Rows from expert 5 of block 6, named by matrix and row number. Rows with one number belong to one neuron. Each number is 500 + 25 x the weight over its row's rms, rounded and kept within 0 to 999. All counts start at 0. Numbers have three digits each. After the name is the row's rms in percent of the matrix's.
# up: expert up (model.blocks.6.mlp.up, 32x64x128), inputs 0-127
# down: expert down (model.blocks.6.mlp.down, 32x128x64, transposed), outputs 0-127
up.2 101:458500492474484513454510482510543521524530530496519470498504475558508506524461522491505448528448467521498521453507518510490498529530483512518516512518513502520510523533486495503503496516538509528493431514484458522473541495501468511522506508484527445502483477439463521469486504509492499503523433510516499500509491495529502485476481516557527477513492492441519518522500496533500523499504
down.2 089:555530449537452510560515499505471500501498518496473494492531517478542435515509466517530505465526539535517468473460493483474501463538488518490480508569485489479485491501508530500460498489472494458483515485519502461507486485514507493476491488526448505519512538498549531534512493490496478507502499504525495491511515493513513491460506484504445528472517510446474506513525524520496496483498
up.3 107:537546487485448523506510536502503489512505510531508485529525478523538498514494506495486493548496478509530472482515532493444543535465477525487452521488495513515530451481541447511479498504479487442511505488432532512518479501505502512485516496464540486524487492473462499504487507476474502514505470473463493498497463504551520504465498500474483497495553476530523519500488499471505547472514
down.3 102:516491516521515513455509482491445502515533508507516509480503481462513492468497506470511525518534518498533503524505549538500490570551450547488501503509525476510547520465479512553477531520518496542490517503488466494497495463525516503490519508513463505468486553522496556530504540547479525488510496544512512500490524485501482461478495486481480480517511501518529502490482448504463471509492
up.4 093:518492459532489505517492530562505491522475518497482534498526492476482544475478476507468450515495501493481463460513485483497513502467483544521511479504511482459521489485514489480457465449487499508515497450503477508535477499517540484504556491506493478510482511443491517477504514537512506455508442531495480529528528501506519481508529509525500516497550528496494479475498481535491447483446
down.4 096:510529530535485497433514498461521489496501467488504496474550507470462515512534530470506501522464464488486489492536527483492502513539477437457491555520491511560492508465498455493504485489479453506463512505494483500493489504496502520473530466495527480491490523538521483501516491462517506488520538466503482502457507549477491479511528467514497548540491494478523487490506515447490505493533
up.5 092:507485519478529509484538492500492512514507519531508500497520467521496488528509562523494502505495418507514518475536475509488469539487466507485493506520455476460533471512521522501525490508516498485500496515501526509497526548478551505486463462540524524467493502502495476518507500480537548515575512484484483511526527528523479518530479456482477503518524511461524472474479521528536466460495
down.5 098:507493551511506504514520488480513497499491501500505519513523459502536467519520536514444509512482505526522533464500477483505510494459501474501470496565531472438519500504469533474530495482512505543482470525445460485514517495474541539483495516537499530480508478530466500483489524529507510511475512475499470512520536543470534474513533477478476521463482487486481475521549508457463500521513
up.6 111:511517490483499501509479512512499512543456553501465481486494512506483473557521487502525498440541543504479451523509506527454544492505446540518454517492494447499513507517485491473489503474484521532493479464496504486543469511472540526495455495549499497473446486469480526469496485479486502491468496504488480499488484529518494498508492526519519484516431504494504506494500511473459468502479
down.6 108:484456475483497455494539530478484512520529472480508538498488507516554495515474520516522505452515503524496512503486528512526481527497516480489511509531492527528495534469565478428490471475513478463484514498493510554504475503537435524529494473471474448455522499523497494486539507492497520501550508490454506466517517488472465508529496481473520531503526510492523488504536500501486501510511
up.7 132:465510505504510500486499511534457524555493519474489490511441452516479527460487466539497523442466511513482477488478500518541476558520514489484522474512531488482531542465495470498482498494526507464467509490500472489510535494492528520521491470517484512489518513479507496533509518459511460498501540539484552528490483477489471449472505482512459489480508513520543509497454516538487493503474
down.7 103:479530489526499504451493485454475519512495551534521504488475534471508516499494487469479527506525495502510535488488527507509463480516486534528495564482541495536494532499525503498499497485551499482481493503533516505457505476503454464530528458519537451491523508515508538481471504561502490506513463484510518524490486511497494501521512505493552534524534534481550476462533478478500457492520
up.8 117:487494539524476531469485451528488485512516456495495494479468516524465439520484515545487535539521499466512473509494511525484502531537487531506497482534523459478508518472517522492473476489497544501509508505536489502517528498543507466514496487469542454487509513456527512475508528489470516536488451494495490523492534535467495505507491521505553495515490498498477468441536559496478501512496
down.8 108:490496483524498477497488491477496522461530465492497488547533532449520475458489438512485487462503486490497507452506535500503555448477503487473507527456543505514460530507474492520517518498459506521467480531501498499515477478525480467484485508500521470541527466528520483523512501525498499498539498494491478479538535456472493487505499498496532456481540474535461506481497479515502468478546
up.9 088:509500496505494535543522476483491496476492473503489438510474527505508529491488515498465510487471469477486507498505574561553449522512500516461492514455510541485546473514502526485516492493559511481480522513480499504480499490501517467484496473515448538529500471512471445497534540518499519491456552508531501492491535476510501496496470519471506535508490483503471511518504491488473518465493
down.9 097:500492533500519517458497487560531488500483527472465501504476491532480483542464514469517474520477466435502493504498483525515532504515477503550489477501494487442514504509506488525522484474492483498522528502500524510498493508488546513548524508487462555466502471462520466522502492480500511500454505513485469521456460470498462515526465499520492519488513562483479486483550481477461522510509
up.10 105:464465525480538511486510515498516518478509530554519532493501486534491492557499463486509530503518494532492522462481494512454516519487507538515508498512496537494516441501544523528455501494478458480582519526475465489449509491486481487509568473479491506471482502483493503492464497494492483525509544488474491464510497478492490509492504507545477491436502507499477505497502545517492505503470
down.10 114:483506506536472484469480508473531463461503506563528490547488494471482506545542515474513505550507452463505537528514492493490494462522521513510483540501499542423494476487476515486470494522500491513476495497466494463494516528523516502497502510487479504484507505509486493467506496507506491463487510510491475540511485498457491466455502469487488498479478478511489544545497437502435500494469
up.11 095:491507510496507497486467464441493487475510452462499505541494490431511513478470501509510564467458530505544510518461518508533507498500519497467498521547487455479516519489486560544524508497462512517483510493488513517541509512479489518465490486483454536492505536497493513491500561548467497527492490476512491501518489491490511514494544517526517481485485443492493497510515486506536484495464
down.11 095:495480499485492484448481544494450516461510528528475477513498501484521478461479434529485516466493486530451529531464554542493534526494475516489458507505521512485516503507503510462517541523508535475516486467538523499517484542522518506542496507482502459497499472510509492462502513515471464528526478527527480506501534489494513521513496497496494453477511499574503532468494495487494464500515
up.12 093:517481533522555462447467506502478504538480517504467468477494503483502512503508493542472521484549517485544460491538512483465512490506533509503476490534524507495553441515467492467475475480512507501509519502494485502493528481516544481539549506507528496504478512457475491478516519488472514504510494513460472534523503512491485499530493483527469453463485558509510509455502491524449483524510
down.12 096:484510480503476531497504485501512468487518502504555553494494514503485494505475464485486482542512503490495545518505494504490543503507505495505513488500521537459474505466489498476533514530582465528476494554474534482485477501526495483506475491480516430514539482575536465497514535509497481516549538520504453508510500531494471497498537483494512516503549528487512483470490501527514481494489
up.13 099:502493456516475460498500523472517517503486513503531516483536468500515537475487453541487509491525474501525500441495519503498524504499539517435467492544484518499455515493480526517552560473486502545499547495474461491493501513485454535506512485530478439487488496526495513503507529479506502534493504520497521526523492537543515529504528478486470484501494504469496518517450526477474512472503
down.13 110:506547497517510499505526500532480496451523553508468482506572458516503516441510517488473499528463534520493489508474483480481457512483526499536456502487480497515516489526503484521503478507499451501499453526494522511457491513494501524494494503522526537514486516556519488495533513537469506531490501443507518492481480490507487515515473462475505505519529450505507516496489468467531508520432
up.14 105:471515512491551519539459497502508507478503534517519495497512474532484504547518509511480486474540480489462474543496493500492487499508491502480533499519482510492556504549493510515525487507514554519477507500497462466494530474474516506498517439548466564484481584497494533535522518499536467517501466500472506506516495476509513480534476483469525508508521501512552459490502504491490531486510
down.14 099:523510485487478453484505492494540458495491514506542518529435510494543508514489510495533481430535520515512482499519473500510494506511488519518487471521540519492469491487556506479545528493516469483481512520524523537503498466443457491535494494520510504508516500488531452569474473489519484478501490459493498542518532484465479487496510528469513471505492488465513465524537513480496519475499
up.15 099:463521487515524479465532493520507492493483501512465542454464551476474513538506496487490540489488467509520486467503508537472478510502496501516494502470524471499463469559486472473486513509487503475538526513476493519523489517467508536466483496521465477494510505506525504548491471529506502492516518473515500482520475471549505520483484466509425485507432532457492527495509494504459497523454
down.15 102:516483472478462520462464530507494484530500500488522524526441506506523516505464539481472456449528481515488462499503463518492498479474512528515498525504446463471520558534508505423538499527545486503468498536463511511506504529472487515489523478515477487471540513486477547480515483498473493477492514483490487472496525442493512517506521494501511510515514525478544475525508487491483517485485
up.16 078:474470494524504467479498516495502468469471497483516536507494482494530478476488517529509506498503485487490464531487504505537510485521462470522488475479514495479461533550511488503469470488441511512509523480517486526541490523515524517531503465502499524516503492439501471480541464504471490507484522524442509517515476542459469550499543465488533494453439525498521492467512537510499538497521
down.16 079:539462499500510471507518536508499494538486472550511487501500466486489522555477509536541559456535517497486493481519511529478502529439496459465485514504460523525530495491539501527504477492540497487534470507510474526495484515495489493481506482533528526505468462569490460476480519527513476521503446514497484500503497504485526508516495513487502531554531510494526492496485518521497486483449
up.17 119:513493504540510570482503465470469510500468512541523492481546498489533525527488514540528496503520526525523550525484492507493527498446526507465512493478510490509513496506512538512501483509484502479520502461540500537537484511467476463475479469515512513498498470473458479500505496529462498491505452459490500530518468462498498450487483535554482509514526494467534535518535481469537481512497
down.17 099:515485472494513477516508567522491502493500506495485476544490530477498432485516502497498534449481436539507484520480539508535491487499515507499504543547480514514480493485514510537513520457508527503445521505527525486537508508529477506502495513518537502467516576526515487498521515498550480503482530545522486504536495502489465508499480488487547481526489529507488505496557514488482493478523
up.18 090:484461496503494493526506464492501518519488505508543526459515486509508523534455480539453468503484490489521475540475506481461516509511473536473486459480478508498507515494483488511470479502515452479457463471527502500509467452528459479466466548512526500512458503544523519540486540505484515484487476537498528507498542481528497491458503506504456467451505471493528491483459519487530497522519
down.18 092:472480513532491501464507539500490557535496490511478503513492519506521520481506515478449492544532546490491514467533505531501523487506531518516523520517532480509477481562459511487489461515505503535510476471469536481459493494520525485524564493467521534485474511467511521481537483514515520486478528478506511565486477484525479482473537492530559520461503500513518493488524502517458494495512
up.19 117:463508492482501484504496498509488534487489498521469455484465457559470483505490499517510565476577509516494529498536468515480487479488446460491515488525483474512512482525532488479521524480514546517464470491489545500500459523468511526540530498487522488462509506523521505484504511476532502468509501464492528467511473512499497465519497562518548514510483492475497489470526490482504491463524
down.19 099:557522505490527533512554524511496484503499489471489554517511506477491500516482492526504479497522521513488488547473537509532508484527503514526520521530516450516512484509496501508543448468484484446491492500500485492527495460543476481507479479488522485509484515533510526509474447527535488494528545509506479518482523455504516479546560517493480479503485552502525456497473471539521524515532
up.20 110:513514537508485504510489508496522484541527538462507479503536501531489477518492479451517489492518511468497472478502514498518487494512534496496544469518549528525500453504474453498480516515506485505468533536503494531456508469513511554500467506491497545488535498537479486516519495489469496475478474479499462515481456503464530441477514483500540499520461544490540544521468516508528552507512
down.20 101:485531468490486457475525507467511557498521476463489470499520557517527515485542472477475526545534502516490492507477538488463466478497497504519497502519496528561523530471505503547540536524488472496531487463500532491500504467490484524501489508538500483489518485459498481493490527478502474516460480506467505510480515469553505505549513527485490493521479505478464473481492514438490486490458
up.21 119:498462478506496532543515519507495561485465506514504500514524511492511510496465502500513529481505495450459552517536521478466505460483546529475479527488484472491550481478480538517523512468516545497536485476520510502473492497510482463505518479524538473487496517469508509455521479494484537539500465456512517506482535541518552476516447519523511506492484450498520501483518483456501507501515
down.21 101:505499452517497493476487536510543489465522521512481449476483514501492461453520508513477535527494513531474533520500534539532543527508510522524518500491531528497499508531489481520500481472519528490456516541493526525508499521550471501510511526544483490489507515503518529474501470510519492483493543520477446517524450451489443513523514548475526500492508499498538477519512505547533528511505
up.22 112:470536511442496539531509483502475481463542510494457544497483503491491473522504518469527478507517493509500485469492471517537480555483490521498493479458501440504491526526532489527522487479566520514460517497517501539478504522465503507493523513483471470490501519550466497551515490518495482495511471439538485501449520506494474497460500522474480489491485480477526506522520495524512479519536
down.22 115:456525520511563502542494512457487491504471508458520513512431525503512509521497495481482466500508491497507445496513443466514485496478525502526490510465499466510509501489488503504481448466503489461528491507490515453550534481507532491511514513533460452513494547488500497539477453450508512523479535549498486475501506521485545504516467521507484528494516507519488501493498480516527505519539
up.23 093:502506503489503461538510518483518445534516473519491481481493500553510489522500485521486481489518501501498492504493480545473478521539472502527509501491556454489519510516505488549517481488493539524511488492552517515443521476503516503519477516496493443481515494556480520545520517500484497447497483525509465523461522462468501525453509478483494521526515528508490536524529550531533523508534
down.23 096:468506529489501472522514448460468554506497472492500498521520497513472493503535465478494491496483478464477470501519469517482471502439503551462520486465494471515462555478481484476506502527509479424504522517520530512486500507509510467502521489505486506490510509439533526530530500486515498545461507460516481488500513503498578482494499542484491526494518490518489509534522514478503503475485
up.24 111:492472508526510507521536501442481533505454520497492461533558500525472504509489467520471480505522488542530490423514520531498539500506510474512458489541488491533540544481530509500543483478493505513510519526482506531517486470517490527504511495491501471467498510480478494465461511453441550491496507508512509479514456502472533502496503499511511536499496470487504458486466501482459513475487
down.24 115:492511519522503509520501487527473522449491528478521506482551497507545510523501481479456506479508507493494505554506511507505504463513506534466511506489502538503507465486498502507532477505487496490489545469511506509560491508463500485483506507521518498542511560494533554492531508503477485543521508529456503510505476529477509534524517492485464508531538525515453489528450534510526541467431
up.25 099:505507494502485520476491504466513485471531480521513476543463494505514542528469513545512497512511533501513520518515520490515523470478469455510536484550504489495492473504506542482513497513484482495497480425523438448542498516485519465518480544521487498455458444506516516491495504488497452468485508484483499524497463504519498482497464499555489483484510460468488515476547523476511483493528
down.25 092:483515485502509488516556523526482500465516518525488509483468510498495514506503504520475494490469466500477500512504529475535490519536485519441501459465513436461449478461499511452484510528519522538535529527508508512478496523562458487501442503481476477500484529518517490492509477525503507472508473506519557480505534484504494523469526492513532516530515520507479451487544483523488460491504
up.26 111:482479469481467525471522485507471475443482484507536457463537467529523520522501533478495520537503483505496511485492519463521568504516496502514497507480464542498479499514532532494533499502506531493509512515502464481485517547539506503478497528502532463484480495513475508537457478516485516501542533474458500474466511512503490514453517508503463476542489507532484501476528505475566469487537
down.26 103:508515525527531503542495486460529472505528455510485519484487488519486486510493474511525502443453502492507477545504521504541464497495497462475566526480534508470469476463481468493509507502488482516516509473537491515491526526502518493509534485515435539473481501513527469513480516542472503495483438510519547459518484518510447530474476486507496498474503496496486519508475493523469471482543
up.27 089:514471485517491481510475502512470495475513503502468463559479514515446547470488483480549539509503525500437487452507477476511515462514471499531487516533529471520488501509467497438543515494482468486514528522499479439502484512525489497499529479555529521467522500503510503477524469483508548491518481509533447471463550504509494480529491511527511494512495509502513491506491539511492502508518
down.27 095:496513494517466493452458457521512477461514508507507537483517490455501420453488467530563495471522480521514513540532531500476468545508524507463512504486495528481525504495526523530508522485495497524471489491509494519497494515528475504513482493516465511494471484489506527477514537523467480481471463524444537520494490478489468468482491490499511491517495542506496501443541477486543507488483
up.28 103:502537497458460487430488493506502473528485542514518531489481475509510496482551470463455496509479535500529507532478473496498523494519528506500454501457473491548491510522456491501535528492482514484523512496475516484473503516515474490522480468527500472549507507506492507514559520500487494506495482493476458520493524503490501574514486544490498463471471471523527466521439515501509514504502
down.28 114:463542490458471493496496484532448481525512475516521491498486485532500490521469479508499489497507486506486519496472503493492483512460511508526495517468516477498543513546501494492475448489429452492517505495480528464496477508486530485500522489471498534497496487509503472511478480489515526529471524502457494511571539506477493485476439504474483503482510448513518493588500472513546502489488
up.29 097:512482481510491500565496503522492470521526553510467476510499500542509512517464487546536507496527488501476493463500542517532508520531516526523469525539525508517499504512527500510444485454542554467477517484509546490466502508518453489495497511504466469510504490467507489493502521493481496493466506532495510496481540467504517468544492496523494537456520482542513447497524462507497460537513
down.29 104:511468502521468498471492487508495515499492436507494515475485477511483477497516473496513494475503526503519461499510495524521525483468475489479489511499551467534456537513496512473534535550484474489497521549512490510507519493492494497457506507470531505497468515516514509478508484519485506470549474511479473540422476503462475473481539535498500505522541505463476512539446520518494574502501
up.30 098:504459543502489519454490498514495518514473537473485516494512503519472476463539508508434506524481544527521527489500505519503501505527488473523493513449484464526523488478506477497515470488488498493513479494424492514539489496474502486460476457467512543516501467491484494497524462483533497493484492474427483543515507517493504469508529506468512528497488496532508502503468549464475508513444
down.30 107:514459517482503479451495493506446476536483474528556509534515523495509492529492549481498527492504524501502503533506519504485479483475505482530481503470519574522508504538504515519483516483476488528514498493483478541444526476499529546482502462510520477512490510481516550470505493476511479514514526457472510462488520526510459486518489512489468494508496493463518486545527526445484562500491
up.31 079:456465491529525482517497485484483516509499495534526447494485517502497514543461520500508524507505524445449494541533513473463524548489478481496497505511527478473519504529478530516478446472510527470511544512477528487538476489457509487470517428541511476497525486518480538466503467541499497482488477474490509481523468468506497483512501499497489524497527516472529501482532459511492522504542
down.31 087:534449499515497523465519511483488519484485508457468527518498510511494485537495490480537450515512488512513538524555534532531453527491456448506482502475538505513507526509481519476484475520492477497485490502540522524521500535485457497482482512489477534520486501468511502527503482498510553476460544498488468478509442506464498492495474542484483486483443504495507504535506561512532485503489
up.32 118:504496518515517468475511465482516530494528456538509497528525503496519469506481499498495511550535448506511496522492563513474527470546486560491520470508502504509494500532491479503495525474481489482504499521500478515510490464471477490493487462487560466532487515474500517520505509489463495457494532497473504531542452478492439486473508537527512465498543522488503511515529462454507523468529
down.32 111:533528468493475479495491568504484527483515506498540497538521509508472525493487503530489513492562536466506512480468513518489521500523498525504506524508536492508509461530496506537554519527524541486447529523528524491446469458538487461521515522496478496505512517522539457484524511542522503497490494503478470492535538490492479527480512480507536473487496497521497498452539520524496478509549
up.33 104:499498523476554517505515490503505519509521508497496458515496507496512468528486472521510497477481526510531498556480529518547529545501513520489523445512508456524484452512508507532523524459497542541471530452543482499527484490511473488537511539491518504531470527508505488531521503509512492517460523478522495514516483477486486496509505452496492480484445531465507462442546466483500476515523
down.33 096:515488504501491509544520542500460496486537485506508458519520495474464500531454489496517492525568479489501520511487471479486490512486523509499530483533534520583508514486513492487506503525532527457504477535496509508502479489439484510509505502481459501548514492501571450518487506520534458481530482480463526491501510514493508498501529521534484494505509539464480504534523479536484522504534
up.34 087:514497514529510495511505535514484498532536516492523491501467495490486518480483482497550515472537483450478557464500514493494498541508526463482484504510501515482488454519500509549488522490509473510496510518532484483470454488488495454514510574526467510522502477512491481501495481500512464497482537464550567544508495546506461498502501476512479543467496500503530490503444486531479465526485
down.34 091:524498504486485491519502490478500468499495525518495530475499492514507526461522507445499490582492485507466520513517491470514498504515486509489468498511452497515483503531527515509513519529514523474487469523487493483450496518454469486532522505492532483496543537517485497483494483483532529457483506473466501492425504477525451476476542473469492494492538564511481530497448460480491481517479
up.35 104:522490479491508509487522467539511478470494495494506518512484506533559560489506532513491482479449473503542516458505531524523513476505523460500450537499475467515495527499490522502517505480516533439494479469459481514514488493513527498484447492516472489487487523460509486439478493463503501521533503516517540504490496476470534500482494528469498448455481458482521504490519469496506498505453
down.35 113:471481505492499516495496510479522469493506527476464517457475520519507478524495556486521525491505487554495509445503528475494524487487506528487520499517492444463530479518526474540481506448536503481487516537522523515538511545500499532507522506525481484518503514492491544473509503537473485523514482516526498458516513521472485484489460451502546495504487508487496484548471552531552522493549
up.36 097:502557470498490485505486455512460479489441475460476494469473518507471544477513476520487522530540497518504481525497545555488503498482475476514515523494502507462536477471505485526546479509464496506479501502499544506471487534500507488509495523475464512470464478520483495501509560513500475489514535494511520495482454530508501482475470541469454468528524500516472450500492487514519531475533
down.36 108:522523523457446499511558498558499504499474513447470539534472522519510526479462470516485510475501496479484502519436517494498540489463522527499533508487446452469448507484499513505510450487484497517492455505490525522484493515504479521479505473475531466455546538509502510476503525503486478519513483480538517538494525491472518508501538506487473479511510513506523492481485508517467527493498
up.37 110:508482492536498487515526494484549494461464479513484494518527524529471515510476536500498515480448489497504489502487489479526545488504514486497511477534489505482481447496496477519466538498507513499498477487507488507514544508526532517531522503529469518505488544483519473509505463508487488569539475488576533495536518472513546458536523494543502518484540500530512549494500458503542480484482
down.37 103:488462468516479504541484514477546466508492543520448448500514476482519489524542533495494508494498501504502501497508486502496574486543509471505511505490453489477505528481531497474500514487548543516470515546505452493502472456494502536504473516538501509510537457476478493501446492521522526520520526472476490506529478519458512462468477468490523497495493452501493478475472501478503516525512
up.38 110:495508511515511558534527468458486501516475486542508494517511496482516491505525514478508480502456462448513491484505506483486474494508505519517471468505500529479494472506509536518490519467522520491475492488490506477468468542466527497455509506528532543551515498552492478526484477487529500575534507529536467495490538475515511472534556524490463505505506543518507514503467474528539473494498
down.38 103:504483473544522549518454518500547532509475504508476490495480485500481451466529555505530492499512517514480523499476497474535511536503513471475533526498505537505529490521505509538479512539537520545454474524489476519516493520491529539518519477496499526525502475476501459570512509500510506495501545500502550527503490504539529479521514477537507495492518500473531530496532478525517522549530
up.39 119:475539489542504479512488541470530518506548522454514500530475496491527517464478516544546477509466484489490500473517497537545516516536487452499552456540507501507494493516495495528479515501472491538484558498485502507526493502502486540467429486481484529499507504516526478466514487519466486520503488471511511501504471487514435521507556509502483525485496501510497487520502560509502514510522
down.39 113:542496507545511511440509462492492517494513507483460444494486504488478546487470496514459528513536514515498480504505523487493473540516492549488443521500528512521484492493507480568533498511554533502557477478558515511512475500515479521528487500542519481541493464473454498480481501505496471510480481492510529497470499485523515522501494455477528517518503522509482511445495512489504504496470
up.40 097:481485515491472506513516484503440465512480493548499522484498513470482467484471463496446474546511518496507476507485444471536447508512509532527479536516542499524497498466504530501533515491492503493511489517480521488458507499512459506492471478477478524511488530522514483566489479526495529499542499528492456506492505490514513532503492533462502501526530500493464579477516490527487453481501
down.40 100:511503492491521505514546497480531501472554488511493504513524470505488499501531532514482470509467511508539509500499503474508521443503462513515509521431496523487585512478502484493445479472475501485497523501467505472513503487502498513473501492469456520465508518497513439476510521477507540497514549510525506507518483507514536476508445528492488482489471494437508528491478528499545486495543
up.41 085:474471482504571542449544532512470506463474505539498474466482525493500517454496496497491475465503498509501568469500523516493504532484532503471536495469494525505525501468486455522472504515535517493491493524515491514472474505468481507533518536467506494471494501488509490473527499529532466482532533477502472475485518466490547469518519530479492507509534539487493481481493489505453531541476
down.41 092:487493529492468481450491487529511522514488530501528480512516546501468477539492477505510506475494476508525521503467494504469491465522485503513477505483451485531478531524498492464466464499449512489518497469491517479505515498472529523496525517517492549529529480542488516501492490475521513479530501490429495526503484498461481512559512482518479503487505589483480492452520459540493505482462
up.42 079:524502477521510519479494458573472491459501525499477507459523497483519494491488527508461502497493534502515485551504483500571502521493502503496510490500498490514482461494486485457462505493506542560481502522512492524493487429478492476543463498480458479486478580463490482473528505518489509510508475466514484495504531501516512504474549538507475480508488494507508492482528464524511489458495
down.42 090:517495474474491512495519531491522505505499492493502502520463508520496528491538436527510477471527484466514447527471516511467568508498482507511468484518543496550496500499558501458507505509510511512507456501471489499519484490468504523508490510486540514543530464524464442477500509501483508532560535501471518528535498481511462479515481515514481459524475519503502494497466498467465550505526
up.43 088:470538504553497452485522534498499509511550515493514464527501503479518481532468521535525515500553481472526467548496551479446495510515466487507468505518545484487492508510499524501475503474502487533526523480533493496524500504523467502524501472525469482511501510459556525523525488515496462508472500507529517530503492441453455477459473512487487518480518521506464528505525523512489514488519
down.43 098:508469479475530487501485456487540520501524510472509489510495514516518483534532479484535499494489477486536521543484485499511500523490508500470466503527439476516499559526506532517544467525522486519482503566507486499474515522504485485522480453481455507494497506477475499509473506515491487456478512479555533443556528487500518524487488515505525503512507503558490483513493468463448498542494
up.44 078:485476507479510505524508467492475524502522471495525512510487490533489513510486489490521515506477514492502505516497479542488534511463483473503520503509477485494503478533504461524454472519456527532495433466513462498490487521490481539472490484487481516483466498523506504506488461505522450452490445513516485519490507458505550569442468538521477520494502502515514532542494552535494528517543
down.44 085:492493526512513526487544530501476552535492488516515538469527507456504506504509518499514534501513477500512485468450500478484496485495472501488476460467474530460454537521568553506497496478503514520478529445524525505468503498542497488470520484522484501525507517451473462522528473490546501518472502499522459489509479442505505477470508523484504524469506498500525480488491520483523513463461
up.45 104:508498482565511495493540513488510481531460501491522545493494481529524481553509500481504506497444515507502493472499507540514498516482475549478513511488473525521503485502487455475520564493508548487516551523515487473467510486499554479505532475486529471527495509531476505488450505476457507528504489513505489485526480484506513448476458461498482463498501435540519486504516498479501490511481
down.45 106:498505526505461475540478519493530470488464498514546477506478483482517516484474532450495516546549484471496485475507524522518495513479500524502516487493509493499528520466510488464487536501502501569457535502485503510529516514502495490494508536456446516472496499541536532496466471519474509525520491507447488449502512502510517514484510499517471514492543499483462515536490528454548551486471
up.46 108:459537488498497492564474531516548518469496500488522493521513501499510549526504500494526507473492501456493522471469495490461529471532504505498537516519522499516496487465490439512429513546482493495467476441511469515465526539528480520486497515486468519503521481455488497474533482530488508501477484500523452481519475496459487477496552515463500505500529495531504477483525477529476496505514
down.46 103:540519498530445466499484449537514508516514487490487501466502539476519482489536521515529491477495467519513445467472494465467522447545555538550470480489446481470494499462510468497518516503497505500548490508509504476496531476502538535498501490502461516494483482502488502461538479480473467511469489498500477532500503492472520545492496529509499509495515489498485538460459523487517504523478
up.47 114:494493515526505490496473500498517471518504474458477481527558482481534464553484498512525508534500502499454517521518506518501458481487516465511491482492506499504468503467498530518524464500481483508549507514482547471515486558467529494484503488483516491507487440517466498509506490508535503482471501479505442447465533498575490524463481464534498481546501459486491512502502499516522506465520
down.47 109:534471494471481507507513482508461473490496501505509550495489518491510517489482488552495483492508476487523484548537482471477482514473502491500508432519469524444490469494489494466473513552488487544528490499457505488535517533515500469471464513496510563493515509496494452479529524493513478510490532497488443527502497500512507521510534488492456530505556498489470476485442527514503492477457
up.48 114:456519464504476487515541513521535489499561481513515462532534472536518485473505483490545493468507527501461501485511531456477508509517496500538496486525533523494474520508477466492505526515526451523460509470507484481481479469521476509478485476495510477483518487489534488527517527454526515467469543497521494507490532503422476494549459522515534516509503504529508503512527483516501457529518
down.48 109:483467492505536498508452467479510511507526520511525507516527495514467479494503526493458510499500511454477478494483476487451509479542502476478483493488516500489487524521481527487555530509518510500549555521497462530482496516501487491495496444518523519440501528514511485499528473525514488500488453474517451543506488505518468514508555470517529532524525506542493463473464508516510551533469
up.49 101:481496486470453468457506515470528477449570506498491520462486491485558512465517488500482496513526523504495518493518487464513492477519512501473452483492497443521479516523503500545525537534494473485468523502493538486479476519529496497493448532519513466543437511503504477496534536480499501479503525464501482504508502540505523508523530467480552493487458511491511494480533487506518503486471
down.49 108:496512474451572505544491503478501472525534497531466469505512467562485504466491503501502482479515480532461504493503494509482437493515505489474488526517556441515538481520478528489465520479518482466562453539496463472509496521497504487544497475488517537491472463508491514456501513503491484512550495473483518528525517497489489506493487500503522484513524475491514483502495515477537507480520
up.50 091:534504522471501483507511517481494452513480474492509511537511519499508611506485522527488491500503467541533469506490493523433467504486491490476485502492514485480468532490466472531526472540511479439518448549520499505508475513512467491499489499484503507490481473488503517543496481504500525516508494514547495508481496477524540558481458496485513524516531538483516527511495502518512532513510
down.50 098:512511507469517506540468485508477543471476514517484516474516521498491469512471517478508508436497491507471497521503520469474527488521498539477468515500454467530520512487557462486504486548479470536429490501479507497507503495503538511529499476512495483500481521484494495467512492528511509517468557478505520478484473461478517501508549522476522467526544442529481463487497497503458479489463
up.51 092:557504510467503494457493493471494532469530525488482497510449503487457496478460464469492510514482488532518521504541484470486497538486482507526442440444491490476531533502481501499484493493444498512536524512455517513489467518498510552538484494481500501481511512514505416487495516504525527469471452511515525535515476512513538520488505525477496521523501489508501511496519496469512516497510
down.51 101:500463514513510503499470530497510512548483496504460534521533501503533515486516513507516482474514518520504488523475479487545496565505481509502456523451481548510476482484503492516507480471483498437564463490512519444490521482493483521529502491453534508524505549529454517499521499502523495552497521505492508485560510497513510474519506487486503472475475489484511531446527504504518498485550
up.52 090:503509455508517503439527484515478518489495473485504504536496480487506496538541502510516501515499509504463464488452550447505526500476542474507479516472511521526467490500465482521522525551495488446517477462542473463507520510502522516476495459483493454479485519454523493520520493473499506482528512500506420487535519482498510533489524545495514470478492487537517505493457523520512503502488
down.52 094:515489501506477529502476508471517505537523508531504512501540495484492476494493524487522461449535521484533521478486478516457540471527490540489493475458514537472488454501509512474491489471472463541480524519498480511457516547517556476499525530473540495503482491521520475479520547549499497519488483462532521503475493504493477515484447485473518519494479472522504506528499498452545499509452
up.53 094:462509505480496470520506492444491478539492474529519534527501471481532510444532508494501524504474484482528507512546460504479496499500490485516514524466504495512499493527486482485481472465518525520524475496508530530450483501499492508525493534516495484522542481524516473511521460470546482521480443538497444494513482463502482559485525506499504562503494529449538530487472469519504526504513
down.53 080:522514515502476501506487508455515510536471519522523478469536470507515506550551510506492512527509489523549459502494490458502479522472470496510502488474468510526522540543533494510527511481541474468502465464527514487516467512491537469491543502488466541523496457476485488491517463478499480532513524468538488463530505524509520495490521520550457462516481536492499534517489482517529492486456
up.54 082:470511543517523465516462486497475520494497501481495556542527481546485467503512470536545486480518509503489484489486474534477504546516496479515472534508497495515514494484484511532518487481524480575517467506498509549472495495491505523541503522515494511458508504507495505518499531457490560487523493535461450527485481489538512481520435490495508520522459476522478484504485455534513507513486
down.54 092:456476476492444517555517518497524488498490474512517495492496493459510477488502471523477502519474531494461475580469465481532525476459523526497464441496491529481508475516539505448502484507501477506524489457462536465471502500490464516526538502502511483487530490470511518524481498463483474518544528519527517511483483544487515493529546500487524492479517523474507496526474506511489469499503